config.yaml
encoder_arch: "preact_resnet"
model: "contrastive image-text model"
dataset: "photos of plants and fungi (iNaturalist)"
crop_scale_min: 0.7
embed_dim: 128
encoder_weight_standardization: true
encoder_avg_pool_shortcut: false
text_encoder_fused_qkv: true
text_encoder_layer_scale_init: 0.1
residual_init: "zero_last"
lr: 0.004
nesterov: true
grad_clip: 3.0
weight_decay: 0.1
Rows from block 3 of the text encoder, named by matrix and row number. Rows with one number belong to one attention dimension. Each number is 200 + 30 x the weight over its row's rms, rounded and kept within 0 to 999. All counts start at 0. After the name is the row's rms in percent of the matrix's.
# q: attention query, key and value (stacked) (text_encoder.blocks.3.attn.qkv.weight, 1152x384, the q third), inputs 96-191
# k: attention query, key and value (stacked) (text_encoder.blocks.3.attn.qkv.weight, 1152x384, the k third), inputs 96-191
q.173,090,179,187,232,200,190,196,159,196,184,157,213,170,175,119,189,147,176,203,207,204,204,158,207,185,168,127,209,214,239,251,165,197,213,213,206,250,216,260,197,218,290,220,203,176,194,166,209,200,165,228,199,185,204,214,243,219,189,153,195,193,226,199,177,145,245,171,190,157,234,182,150,221,195,234,243,211,199,206,169,188,188,202,137,191,195,107,214,246,203,222,214,207,166,155,189,233
q.174,101,215,176,189,256,228,208,224,246,220,171,263,223,226,234,161,231,200,172,182,171,138,213,207,195,177,149,211,176,226,218,203,212,194,181,195,136,264,184,191,198,230,201,203,212,189,224,180,203,204,253,199,174,226,185,224,164,182,182,160,186,247,246,234,192,247,207,222,194,191,167,190,157,212,148,188,190,166,217,180,240,163,253,231,214,248,191,238,242,195,175,231,191,157,254,199,193
q.175,105,219,170,159,161,163,188,231,212,196,217,260,190,184,175,241,260,231,169,144,193,255,196,193,219,243,176,219,170,269,206,200,116,181,195,188,249,168,198,190,196,200,265,149,208,195,232,188,230,150,180,235,225,183,239,217,190,222,255,204,215,208,188,206,169,187,210,167,161,195,236,205,181,126,169,219,194,201,173,240,160,170,218,219,172,205,157,154,143,221,209,215,238,256,187,260,190
q.176,114,209,178,180,208,164,236,245,219,198,202,152,176,174,192,172,215,215,202,210,208,243,162,190,223,220,245,158,237,244,201,156,172,224,185,159,196,157,230,179,205,173,233,140,208,141,246,237,179,203,200,157,194,227,202,232,204,195,299,213,232,219,184,216,199,150,231,221,247,248,203,190,229,154,195,203,123,140,229,214,211,149,188,163,259,229,216,181,161,194,218,243,180,237,176,177,203
q.177,114,184,170,217,200,193,169,175,235,202,234,143,179,225,179,230,182,191,218,230,219,184,164,183,207,158,185,220,179,175,193,191,217,190,201,176,134,213,187,160,202,205,188,183,177,167,161,228,242,142,222,195,176,192,205,181,215,177,193,182,202,188,210,168,212,161,193,229,182,260,194,235,230,201,211,191,173,244,255,193,215,227,140,209,184,169,197,242,229,199,127,239,213,203,195,182,255
q.178,108,189,154,212,203,165,185,232,199,258,173,204,237,249,237,191,180,218,196,222,199,180,200,182,205,162,241,174,218,157,171,186,191,252,135,218,209,196,142,176,209,203,206,189,174,242,255,181,197,133,213,175,235,210,179,216,181,231,182,146,195,217,232,213,141,221,203,226,165,237,130,264,184,235,225,230,220,170,227,208,196,190,197,220,241,154,251,208,233,187,198,193,129,201,150,220,230
q.179,105,180,211,168,213,237,151,143,186,213,195,147,122,191,225,120,188,188,195,167,187,199,250,170,163,247,227,233,223,174,150,245,218,229,209,215,240,224,158,188,218,173,252,190,146,234,207,169,203,182,197,182,197,226,215,159,211,244,190,190,239,213,263,211,223,210,192,155,201,198,198,194,217,222,198,221,251,188,214,197,241,188,230,251,175,209,229,213,195,173,205,225,201,196,222,223,207
q.180,111,238,217,170,198,148,233,241,177,235,192,194,216,162,221,194,172,204,172,248,156,251,241,214,199,263,221,141,283,217,203,143,193,220,187,218,194,179,274,228,108,171,270,200,187,202,245,228,231,262,183,233,252,153,224,235,188,208,247,203,164,192,171,219,203,216,179,234,248,206,178,220,219,176,187,172,238,171,182,163,216,183,223,225,205,158,169,217,219,255,194,188,212,221,207,210,111
q.181,104,145,224,206,191,243,182,162,206,171,211,212,249,229,160,185,205,159,209,190,164,151,183,208,185,228,259,183,212,230,236,203,273,213,214,198,208,180,214,191,201,229,172,220,166,194,213,227,178,239,230,249,167,219,198,221,156,207,177,232,192,195,150,230,219,167,159,262,247,241,196,197,235,251,224,204,175,192,199,152,165,224,235,212,221,156,190,220,196,237,226,195,156,174,263,206,209
q.182,107,158,169,151,234,178,233,236,206,189,225,188,167,197,167,239,170,224,147,197,221,237,268,173,214,190,219,217,208,196,182,147,170,247,211,247,187,149,186,216,197,162,219,200,165,195,233,205,130,179,180,192,236,218,220,190,262,135,188,179,229,197,165,219,172,185,239,175,158,200,192,232,247,215,179,187,228,193,195,169,171,185,155,210,228,171,211,192,151,200,256,154,203,189,167,172,140
q.183,098,190,189,231,197,217,191,165,238,127,185,251,188,213,187,165,204,226,211,258,249,174,188,213,147,163,172,218,210,168,222,223,165,154,176,198,183,211,204,197,201,180,158,175,200,230,167,213,206,251,233,204,136,186,178,248,166,211,192,259,199,176,231,169,187,224,211,215,197,200,177,169,227,153,174,119,179,227,232,245,175,202,189,148,214,184,187,204,220,179,174,183,169,139,271,170,219
q.184,109,279,222,218,140,169,169,247,163,219,182,208,204,217,206,201,210,181,225,153,214,167,203,261,207,194,224,203,206,284,194,208,184,195,186,206,216,167,208,226,256,202,168,201,241,189,167,213,188,225,287,188,193,212,237,191,162,153,197,192,136,187,195,150,177,219,207,195,204,194,227,135,173,165,233,207,242,163,205,182,185,224,179,201,157,181,206,142,239,216,211,176,218,217,199,221,151
q.185,102,181,250,226,258,184,174,181,205,215,251,162,221,185,276,134,187,177,170,195,190,214,182,208,213,200,208,188,195,227,226,190,179,180,216,155,203,179,216,163,170,221,197,188,228,249,200,214,279,236,206,209,272,151,236,232,221,206,227,153,235,199,204,189,149,187,273,225,185,153,242,158,147,183,192,191,202,213,190,158,211,157,224,161,216,250,157,218,191,209,173,205,183,239,226,234,225
q.186,107,209,190,214,173,175,194,235,200,253,221,209,149,247,222,259,208,175,229,143,253,162,174,211,198,178,223,197,196,213,234,217,157,158,279,188,199,207,189,235,208,232,158,220,186,226,202,176,230,169,161,190,227,186,229,225,170,179,161,203,215,146,233,205,177,160,202,243,187,151,249,165,164,204,160,221,209,195,172,188,215,185,223,176,176,233,222,175,228,248,184,230,155,240,203,189,169
q.187,107,247,196,212,258,212,217,155,196,152,218,143,187,180,202,202,246,272,184,185,166,197,198,173,204,225,206,237,214,187,178,174,208,169,208,218,192,219,231,181,204,214,168,224,216,140,229,220,212,245,207,216,182,217,220,168,178,190,221,193,187,165,204,269,249,197,236,151,200,204,202,204,187,175,228,158,176,216,178,201,189,195,113,263,168,247,223,191,206,137,227,214,205,197,261,183,212
q.188,111,205,155,124,172,214,222,176,152,191,168,184,201,155,145,216,234,164,201,221,177,170,221,137,193,167,225,269,160,232,203,227,210,191,173,227,217,210,226,230,206,206,247,191,148,165,206,154,182,176,173,215,198,197,219,146,252,166,234,235,197,191,240,204,210,216,183,197,174,222,186,240,237,174,183,178,216,282,181,209,217,290,159,226,188,162,155,219,134,183,181,203,258,223,171,209,165
q.189,117,154,229,173,191,216,250,203,208,165,251,207,217,130,188,211,227,218,202,179,158,207,137,189,248,174,188,230,163,191,214,214,166,241,191,113,161,184,142,162,212,157,150,218,266,224,174,229,176,226,193,191,213,174,207,219,226,235,168,232,157,218,221,163,200,218,184,164,212,155,201,223,161,170,178,191,160,215,155,198,225,208,226,204,251,205,205,176,177,189,175,235,184,206,203,157,185
q.190,099,258,166,223,194,216,225,169,178,138,189,181,234,189,166,193,209,260,247,236,249,200,187,212,229,212,173,211,209,235,206,226,200,213,232,242,244,216,193,254,174,182,129,188,220,183,183,197,154,168,143,222,184,205,163,183,203,188,160,243,185,238,200,167,174,159,195,169,192,191,214,225,211,220,167,208,202,233,205,208,165,256,205,211,200,210,217,178,174,176,199,158,207,238,221,165,163
q.191,102,192,187,229,205,212,223,206,198,236,193,216,229,165,149,238,212,139,197,210,219,175,206,237,232,190,175,209,164,141,181,210,259,228,230,205,184,204,206,209,225,247,172,213,178,210,169,184,152,192,238,229,138,236,234,209,143,152,150,245,174,147,178,159,218,215,185,187,153,259,194,173,203,192,245,197,224,208,225,186,225,147,212,162,199,158,221,196,164,226,186,192,283,145,187,168,220
q.192,100,163,255,248,221,192,186,181,224,199,187,197,225,145,199,216,209,210,207,222,218,222,226,209,209,178,221,196,158,162,196,221,236,216,185,252,198,166,169,181,184,169,199,190,178,214,206,192,163,276,205,182,190,198,244,210,218,185,219,208,146,194,140,235,222,181,195,209,236,145,198,197,233,225,222,225,229,196,230,240,207,190,223,256,185,148,182,188,201,186,223,221,253,195,168,182,228
q.193,105,176,191,193,236,213,232,206,224,260,149,188,260,212,191,226,240,158,158,253,183,196,167,211,163,205,214,189,184,174,232,204,166,170,154,226,247,233,185,143,213,200,183,212,184,186,167,187,229,256,214,222,210,170,220,209,250,220,177,159,144,184,199,194,203,248,193,193,191,212,140,183,168,219,246,192,250,159,240,178,134,187,151,149,164,174,219,171,212,187,172,206,187,210,136,213,212
q.194,106,194,222,138,137,177,273,212,231,218,177,192,240,227,194,195,155,244,175,180,186,199,255,165,202,223,192,242,235,217,218,230,122,183,173,206,185,194,187,193,215,186,221,172,180,182,230,197,244,180,233,217,257,234,255,159,143,248,209,179,152,224,196,164,168,239,178,166,189,189,241,168,242,157,186,185,213,166,205,199,169,174,151,179,169,205,263,225,227,180,248,174,196,251,236,191,243
q.195,100,204,164,240,183,153,182,186,201,192,193,207,201,196,226,210,206,220,224,270,192,255,220,184,194,147,190,219,235,225,215,262,200,194,190,233,204,165,199,226,221,192,198,206,228,217,216,185,233,111,192,173,161,198,238,191,171,198,230,213,212,222,205,184,198,259,173,169,182,222,240,210,181,198,152,208,225,176,186,198,208,211,157,194,205,192,206,216,195,215,203,203,216,258,196,122,210
q.196,108,199,260,166,147,249,220,180,211,218,228,216,218,211,281,196,234,190,189,228,174,146,159,196,198,185,198,220,173,196,199,124,212,243,192,211,214,208,222,227,228,282,208,221,160,195,201,230,234,166,181,159,207,192,203,221,206,185,250,159,181,192,224,213,166,219,175,220,206,141,186,207,197,169,176,200,216,238,170,178,216,223,166,228,208,218,182,222,203,152,188,174,204,231,171,209,173
q.197,112,234,227,193,173,158,241,159,183,234,171,171,154,203,185,201,188,230,227,195,255,172,215,188,215,177,193,186,244,191,222,186,177,225,189,199,197,213,188,197,189,218,216,226,200,228,202,161,252,220,203,187,188,244,216,196,162,216,216,213,212,171,197,188,204,146,188,207,181,182,275,184,204,170,206,197,197,217,189,205,225,185,219,222,189,260,208,201,160,222,261,192,180,171,223,199,195
q.198,120,188,189,193,215,274,191,150,226,171,172,234,260,226,194,173,178,194,161,251,176,189,186,189,217,207,187,261,210,257,187,227,164,228,194,228,183,176,244,217,197,207,198,219,232,271,142,168,241,209,136,174,193,170,171,209,210,229,252,206,235,216,191,224,194,221,158,201,208,167,210,150,151,205,209,201,168,163,203,214,167,241,190,193,261,218,197,215,212,153,211,211,241,209,198,206,170
q.199,088,213,190,183,194,185,197,170,200,198,201,244,249,191,208,194,146,145,204,179,181,265,211,242,207,182,213,222,229,174,228,243,185,192,157,201,201,229,216,208,166,252,171,220,204,176,196,205,204,259,191,230,269,180,216,241,204,200,179,157,202,241,167,199,197,207,214,173,203,200,213,203,203,192,140,198,232,196,191,215,208,229,225,175,236,167,214,184,263,215,147,172,176,209,174,192,174
q.200,111,129,150,253,224,172,170,172,154,181,189,201,182,152,240,202,240,228,230,119,173,222,244,201,196,120,197,204,171,195,193,209,204,204,183,160,186,193,212,178,201,162,221,178,278,199,181,182,148,196,215,236,205,163,159,195,182,174,212,191,151,217,197,236,198,167,185,201,173,269,193,239,157,201,159,211,190,166,187,206,200,217,245,239,192,198,167,161,196,253,125,217,200,201,180,227,222
q.201,102,206,165,201,212,217,226,210,206,190,159,182,143,213,224,172,159,174,240,261,155,217,156,230,233,148,248,207,196,190,224,163,236,262,180,180,199,209,203,145,161,221,198,196,178,162,188,184,189,241,171,221,170,223,201,203,219,224,218,243,216,221,158,161,183,171,212,222,207,177,191,198,156,234,173,169,219,192,222,196,196,208,203,210,173,151,211,186,198,113,178,201,193,163,244,227,193
q.202,099,146,148,247,173,190,198,224,197,205,184,161,214,199,184,211,172,192,208,178,168,243,159,210,191,271,239,155,167,203,137,200,273,175,224,205,177,180,170,184,228,153,265,180,171,120,185,208,153,217,210,188,185,248,154,213,256,199,204,193,168,204,128,205,179,130,161,217,191,259,224,233,189,250,199,197,199,182,147,222,216,190,189,249,165,125,199,209,204,227,203,196,212,187,213,193,206
q.203,111,197,215,156,190,226,193,189,163,187,222,211,205,157,238,182,224,198,212,241,252,203,214,199,200,152,209,218,178,169,231,140,237,242,177,222,230,224,257,229,190,239,179,242,205,226,186,203,178,204,171,151,209,149,196,200,233,194,214,187,212,236,172,208,209,196,165,210,215,178,189,219,174,202,180,213,172,267,196,240,224,164,231,272,248,192,153,240,203,253,151,170,175,172,233,189,217
q.204,091,211,214,216,227,210,209,166,211,225,198,156,97,263,154,195,187,162,245,154,236,170,144,251,217,194,131,188,234,166,225,223,196,222,214,199,208,156,141,195,173,219,226,185,236,169,177,203,208,184,219,213,173,209,181,184,193,203,177,209,210,192,208,235,194,142,241,166,203,227,209,173,234,188,231,205,211,238,220,193,190,242,192,196,218,188,210,167,165,242,211,238,192,163,143,224,207
q.205,108,188,171,209,220,205,193,238,213,203,219,189,208,177,131,162,124,190,202,238,224,215,248,189,210,264,224,202,240,209,181,197,163,172,201,201,180,216,187,202,174,185,217,153,249,176,204,217,162,190,187,244,236,244,198,209,212,155,204,182,205,210,169,180,265,139,163,213,183,256,209,170,207,208,205,240,193,174,207,209,190,229,200,200,168,179,205,204,201,179,231,267,191,196,197,211,229
q.206,108,243,169,219,215,177,176,213,213,196,178,221,191,173,201,236,189,190,190,215,204,240,282,155,174,222,237,158,253,162,186,187,246,207,206,172,189,187,214,203,199,195,184,188,145,206,220,220,188,199,278,169,224,240,227,194,253,187,166,211,244,205,181,181,230,186,173,219,189,241,183,208,231,230,227,216,174,192,225,224,185,182,230,214,227,231,189,204,208,193,242,171,166,194,211,174,198
q.207,099,220,138,201,225,202,204,212,192,189,248,169,181,210,165,247,231,205,200,158,210,231,198,186,180,177,208,217,146,181,234,233,208,159,215,224,217,254,200,205,225,195,164,158,196,206,258,185,182,160,259,182,142,167,214,185,207,200,153,227,230,209,251,196,222,231,191,226,222,163,154,206,235,156,264,199,165,181,201,233,229,165,225,153,180,163,233,153,212,216,174,230,262,214,198,180,167
k.173,084,197,223,270,169,227,245,208,165,208,193,193,185,163,241,214,149,244,131,173,227,187,226,224,199,165,165,153,214,236,174,225,206,209,111,170,129,187,149,149,225,180,171,205,215,217,232,214,180,223,165,229,226,201,247,153,173,146,210,195,179,189,178,220,145,206,216,181,185,204,144,199,253,238,209,209,176,211,169,204,165,195,208,226,158,226,214,225,199,180,152,166,176,174,203,194,212
k.174,108,198,226,238,180,200,193,209,173,219,188,284,191,183,157,256,204,218,232,202,194,198,252,200,175,200,226,228,180,265,224,163,219,150,229,195,219,175,200,244,201,160,219,146,207,182,203,174,189,147,189,192,236,236,222,238,259,225,205,191,255,205,216,209,239,182,159,156,193,202,177,204,200,203,194,174,218,213,226,181,197,207,192,174,240,193,193,234,154,208,230,218,186,193,205,225,223
k.175,104,164,223,247,209,222,224,163,225,234,221,241,204,274,231,198,226,208,227,254,240,201,200,174,159,149,151,174,175,211,244,208,218,166,207,189,160,176,212,121,156,209,188,187,234,235,168,237,142,227,205,191,151,216,198,238,189,235,180,229,203,180,204,219,236,195,196,229,256,199,214,186,167,212,176,237,214,162,190,179,188,234,204,232,166,187,170,237,213,204,202,185,201,233,246,214,226
k.176,107,177,271,174,181,199,191,238,211,188,179,216,188,208,204,145,189,258,198,253,223,172,269,171,182,200,188,241,130,157,166,177,178,235,250,204,163,159,118,177,211,170,181,265,127,237,264,239,216,237,199,202,232,198,229,201,219,184,170,151,200,201,227,237,178,182,228,172,209,234,215,204,180,249,186,140,173,163,209,163,159,192,189,225,154,190,219,238,212,222,226,183,170,133,163,234,171
k.177,115,241,228,176,163,182,179,270,199,190,210,185,186,273,202,168,206,163,223,215,237,221,207,204,210,195,175,221,184,185,157,192,162,220,209,195,178,179,246,222,255,208,191,258,174,196,244,195,185,210,180,191,206,177,164,207,168,135,245,169,192,186,219,243,173,182,180,204,220,239,216,243,255,231,240,191,215,165,182,255,206,218,261,208,207,210,157,213,190,183,161,162,151,199,167,199,155
k.178,112,168,264,197,151,133,141,200,166,221,203,202,196,277,185,207,174,189,191,186,239,233,174,223,180,210,167,239,216,211,234,204,285,196,236,241,274,270,189,199,206,170,145,218,208,181,151,174,184,176,208,197,174,212,214,189,177,157,225,148,202,226,183,211,188,173,193,183,239,243,237,220,164,180,196,144,216,213,164,236,158,199,195,235,190,245,206,271,253,206,231,250,253,173,251,205,210
k.179,108,183,229,214,233,213,183,224,195,150,206,221,248,189,232,210,154,199,202,278,196,215,219,247,206,193,245,140,218,219,206,239,153,213,223,188,147,170,230,180,174,223,176,200,224,198,179,195,223,226,197,162,200,165,193,220,213,262,171,247,209,201,174,194,225,250,127,216,192,182,180,156,196,230,206,156,255,217,184,211,227,174,206,182,235,169,176,206,199,187,170,181,172,259,235,171,203
k.180,108,196,121,225,219,194,178,150,214,176,209,154,189,199,185,214,220,209,200,233,150,147,171,274,219,139,202,195,202,203,254,218,237,171,169,230,211,195,192,238,187,203,233,158,229,198,205,171,237,206,211,184,182,186,217,215,215,171,167,213,153,245,227,161,208,172,212,151,192,164,184,227,154,206,173,252,217,153,209,192,215,202,176,183,207,220,229,157,217,196,206,242,182,181,171,193,211
k.181,106,196,195,209,199,216,235,222,201,251,185,164,204,126,151,200,217,187,229,151,162,209,186,212,215,259,198,226,237,218,181,203,215,149,189,248,230,182,201,198,252,194,194,221,216,192,181,166,174,171,236,220,237,233,213,157,233,188,218,213,133,200,127,212,175,199,205,180,183,214,190,219,240,205,172,184,184,220,183,214,200,242,145,200,204,214,204,216,149,122,240,194,222,221,148,179,229
k.182,104,153,205,182,222,209,184,204,218,200,166,233,159,242,181,192,181,232,172,199,157,204,148,218,179,138,229,198,206,226,185,186,269,205,214,221,184,195,221,258,171,207,157,229,214,193,202,202,243,207,195,193,194,209,151,183,220,199,99,211,213,245,197,185,275,264,257,245,191,186,242,196,192,216,206,173,141,196,220,179,238,247,214,153,214,178,178,220,240,234,219,208,194,165,193,213,157
k.183,102,200,217,166,148,209,261,263,199,244,158,144,155,137,162,190,192,188,250,205,252,172,243,170,211,279,154,234,203,243,158,221,208,221,198,163,171,225,166,229,225,166,197,170,230,192,244,277,190,200,165,209,246,238,213,210,215,198,239,188,227,223,225,213,188,217,201,187,226,188,214,206,179,212,230,220,224,172,183,211,217,123,218,219,172,235,185,165,179,200,216,171,168,232,212,229,193
k.184,106,178,104,225,171,181,207,198,215,223,230,235,185,171,213,276,170,196,221,201,252,151,149,206,188,179,186,157,173,204,199,184,223,226,207,159,161,137,156,166,211,202,184,148,196,203,189,218,192,227,190,259,186,219,172,210,221,221,207,205,231,239,248,208,187,159,219,183,214,199,241,178,201,176,193,202,196,211,247,225,212,235,216,188,215,187,188,219,213,217,205,184,221,156,245,235,236
k.185,100,225,193,260,122,204,220,248,132,175,177,226,186,217,180,198,174,226,222,233,209,178,247,196,209,183,256,191,186,153,176,182,218,182,162,198,187,244,175,289,201,172,227,162,141,172,176,220,215,225,234,199,215,253,266,222,180,178,180,227,172,235,201,195,188,202,224,187,195,175,153,208,183,235,216,259,218,195,176,173,175,187,175,218,193,163,233,190,173,227,211,240,177,180,243,121,137
k.186,091,171,178,183,190,191,211,223,169,192,191,195,162,220,185,147,202,115,172,188,173,208,169,138,203,241,198,230,194,152,174,173,222,180,185,215,221,222,233,212,184,146,157,208,215,218,258,140,160,200,182,203,233,261,204,205,186,196,205,243,177,245,183,187,174,223,221,195,220,210,177,239,201,156,187,191,234,217,203,254,162,222,192,235,230,224,235,211,178,172,202,201,187,188,212,181,220
k.187,108,183,187,122,191,221,198,208,204,195,192,161,213,222,168,212,134,259,203,281,232,237,219,223,170,215,191,151,173,220,219,179,174,227,213,199,157,129,158,210,203,235,190,250,193,212,168,193,221,234,124,177,204,207,135,198,175,191,184,217,156,194,233,185,215,215,211,177,244,201,192,235,237,172,209,250,153,172,266,239,218,184,185,227,178,220,163,191,227,254,126,181,228,236,134,194,141
k.188,113,171,202,165,257,255,165,205,248,223,227,254,168,274,214,189,193,189,214,220,134,263,120,150,205,216,195,161,165,209,193,225,234,163,177,246,169,180,248,228,186,213,190,234,200,257,219,270,180,153,240,220,211,197,191,179,244,235,224,196,185,198,165,182,224,227,193,188,208,224,179,215,182,204,155,218,231,210,263,187,207,212,192,206,178,229,157,238,155,216,174,168,152,272,209,234,242
k.189,116,191,255,190,201,215,190,170,215,227,211,192,191,154,177,175,195,238,149,163,187,205,211,192,210,207,154,222,202,178,193,211,196,222,207,232,265,236,230,188,153,177,243,221,239,235,223,193,199,177,239,238,177,212,214,256,171,183,226,204,217,159,195,252,160,181,183,204,192,232,198,218,225,161,191,256,185,186,218,189,181,256,183,217,187,195,237,198,199,184,199,176,236,211,214,194,221
k.190,108,157,168,229,191,186,239,191,202,256,192,183,243,183,199,180,229,152,219,185,205,197,183,213,180,206,220,141,210,176,223,186,203,202,197,196,195,203,247,226,242,222,176,191,228,158,215,150,156,211,142,193,215,223,215,166,220,282,208,216,214,194,144,208,204,193,183,168,186,204,219,217,194,173,189,227,210,223,198,180,197,165,126,161,229,215,154,200,206,225,229,208,194,273,225,216,214
k.191,093,212,132,224,205,134,200,219,226,225,232,233,164,186,226,221,194,181,210,171,210,205,220,157,182,206,189,225,205,219,215,186,151,184,189,191,227,239,234,169,199,192,166,228,231,244,239,173,206,145,168,188,191,230,147,172,197,140,187,201,208,171,236,221,201,218,229,211,175,179,228,235,181,248,218,246,200,209,228,130,227,254,198,235,213,177,187,204,142,193,208,177,209,201,167,269,224
k.192,103,199,158,185,146,196,198,228,183,218,170,226,170,161,170,219,184,175,148,167,220,195,177,265,252,261,198,175,222,259,205,225,177,154,160,135,197,222,204,183,186,237,194,183,243,154,249,214,183,230,173,197,179,155,193,207,177,184,215,240,232,226,238,243,237,191,237,195,146,202,185,236,150,215,173,210,210,214,192,193,218,231,238,238,205,248,197,171,187,198,182,212,182,234,229,225,230
k.193,105,221,203,154,179,209,246,180,167,160,185,226,189,217,264,181,175,167,229,240,161,201,241,191,193,200,248,234,162,225,172,180,156,263,174,199,187,232,144,233,195,193,258,186,261,200,212,222,158,192,166,149,239,238,211,214,183,200,159,192,218,193,212,215,203,188,183,189,184,254,241,176,183,225,176,228,189,239,178,233,196,202,204,214,176,181,212,198,179,189,204,272,206,183,256,233,197
k.194,108,213,159,188,202,186,196,198,204,235,223,200,192,207,226,199,196,193,212,211,248,224,191,193,161,184,251,184,177,184,236,232,227,193,224,230,201,121,206,166,195,249,199,166,209,195,185,199,233,262,192,175,178,211,195,189,242,255,147,206,178,150,223,181,130,267,136,211,191,202,193,220,207,226,158,219,216,224,203,164,182,228,181,140,215,204,192,183,201,187,146,170,197,171,172,194,184
k.195,097,242,207,198,222,152,194,189,184,210,245,194,141,188,198,256,163,187,196,179,244,222,210,148,166,216,284,211,201,202,147,144,143,168,222,181,161,179,184,170,169,194,228,198,187,202,191,141,188,185,214,179,221,192,207,166,231,242,145,232,210,206,225,190,219,182,200,176,240,156,148,207,276,242,149,206,203,181,192,209,200,206,190,242,197,218,198,256,165,214,222,188,182,170,157,224,219
k.196,093,205,143,232,228,236,175,216,219,233,149,178,220,222,195,259,206,231,180,221,217,208,226,199,150,196,242,234,237,211,239,243,230,200,216,230,196,153,222,225,210,168,181,184,195,192,172,194,233,150,248,190,233,204,164,224,195,212,196,200,208,179,176,184,163,223,239,198,140,194,205,209,196,214,199,207,182,188,109,231,168,236,158,226,147,220,220,124,193,201,192,197,181,217,196,212,245
k.197,106,207,174,196,221,210,187,138,236,216,236,175,226,170,202,180,191,157,209,217,227,214,185,172,208,227,190,199,200,137,212,231,159,202,153,221,202,177,237,190,249,160,206,208,155,212,190,172,212,198,232,187,244,181,150,185,279,209,213,201,179,159,259,192,201,181,196,158,207,214,138,189,277,203,190,201,173,160,225,173,231,239,191,180,185,185,162,169,227,135,150,187,208,158,186,209,197
k.198,110,214,225,169,215,238,248,242,174,191,152,191,160,174,177,218,220,259,242,190,193,181,217,177,182,195,230,209,178,162,157,158,189,163,221,179,237,201,192,230,187,202,237,172,239,120,184,199,175,184,203,214,172,181,174,240,140,195,225,180,214,218,170,189,192,194,193,205,170,192,173,197,226,150,195,245,207,250,225,172,199,173,190,189,141,243,234,176,156,200,250,239,241,185,209,210,277
k.199,089,216,241,143,199,219,243,203,177,212,255,170,181,196,203,140,224,263,173,177,170,192,229,214,279,206,204,216,175,199,224,159,172,212,219,167,197,186,214,144,226,220,206,170,244,240,202,160,200,195,186,200,164,206,250,236,198,203,203,245,208,216,187,236,192,215,225,213,191,180,230,186,149,183,182,215,228,194,204,220,246,170,213,176,185,247,144,223,217,243,269,191,190,255,167,191,228
k.200,103,164,222,180,191,189,216,248,224,231,219,199,257,186,174,192,165,249,193,210,165,254,209,151,227,193,143,203,230,179,176,207,133,166,257,145,207,207,200,125,181,173,179,223,163,180,226,216,146,187,166,204,193,157,217,202,203,159,174,187,252,237,191,196,215,145,255,196,226,188,211,181,183,194,197,224,219,174,185,239,213,208,232,195,252,185,162,253,151,249,186,233,197,240,164,124,175
k.201,101,220,281,198,209,221,189,202,177,227,213,175,195,180,181,183,194,223,226,177,222,231,197,184,233,229,222,165,261,192,182,236,196,262,291,217,168,151,244,196,170,173,182,242,287,219,210,222,197,223,169,205,182,220,151,175,194,212,187,217,245,199,209,248,134,197,201,170,177,192,199,178,217,171,222,209,142,171,201,157,217,179,185,172,191,232,175,233,197,187,276,182,209,224,224,196,247
k.202,100,146,202,240,206,177,215,223,223,163,178,222,237,186,222,161,212,182,181,168,235,180,148,259,185,183,119,183,203,201,178,193,192,190,216,198,226,213,230,203,224,172,228,189,179,213,183,193,204,211,154,247,194,185,258,230,181,210,234,223,214,218,217,211,189,250,207,198,185,231,211,206,212,211,198,210,187,164,249,217,173,216,246,168,221,213,170,195,184,166,222,179,211,171,199,138,179
k.203,100,204,194,247,206,249,169,165,196,154,212,229,178,202,184,267,169,240,219,186,177,185,176,234,242,222,178,218,217,238,171,211,145,221,248,136,207,177,222,224,199,125,193,201,218,222,217,271,152,170,242,245,247,261,215,188,198,127,270,246,188,182,193,193,236,173,249,218,189,203,148,175,244,236,197,158,260,188,209,204,201,177,161,165,199,213,228,192,158,248,282,202,246,204,214,187,237
k.204,094,193,214,183,218,159,209,187,164,161,205,185,229,228,150,151,270,286,129,239,152,171,263,212,188,204,140,201,165,207,180,172,229,220,186,221,183,254,212,229,202,188,193,203,158,271,211,181,274,219,184,185,214,190,196,201,184,187,193,174,200,251,206,225,206,163,232,222,248,171,248,184,175,171,239,222,171,175,176,220,248,209,203,215,210,193,158,164,222,176,246,206,173,192,202,190,157
k.205,102,197,220,238,217,235,155,201,171,222,228,244,232,208,223,169,186,121,186,162,156,202,158,203,200,156,189,184,179,199,220,195,205,236,219,167,165,248,264,146,202,268,211,204,185,183,181,217,191,184,179,198,200,185,190,214,200,261,175,219,190,220,164,205,198,253,183,204,188,167,204,221,173,215,187,173,204,220,194,203,137,226,250,243,205,182,176,230,256,201,172,166,178,185,203,219,191
k.206,107,202,239,184,190,163,177,163,236,244,184,236,220,165,224,183,185,162,194,235,177,195,175,209,172,200,140,223,158,201,169,230,149,266,138,240,177,253,170,153,193,213,176,182,218,209,199,218,192,205,189,179,174,180,248,220,226,156,195,226,153,212,181,200,239,203,168,191,195,161,193,151,168,211,167,199,257,234,222,227,187,195,217,225,177,182,264,233,219,182,145,191,154,192,277,239,172
k.207,111,260,266,189,172,186,229,176,219,204,203,189,142,205,179,193,169,226,148,232,233,149,182,189,178,223,208,193,211,221,164,158,266,231,169,222,174,251,155,239,173,214,182,191,214,239,194,216,222,191,220,203,228,188,230,174,152,213,210,198,177,213,166,178,264,149,168,172,235,206,223,199,165,231,193,197,233,214,192,170,173,192,188,247,181,181,257,225,217,212,241,172,195,183,242,233,221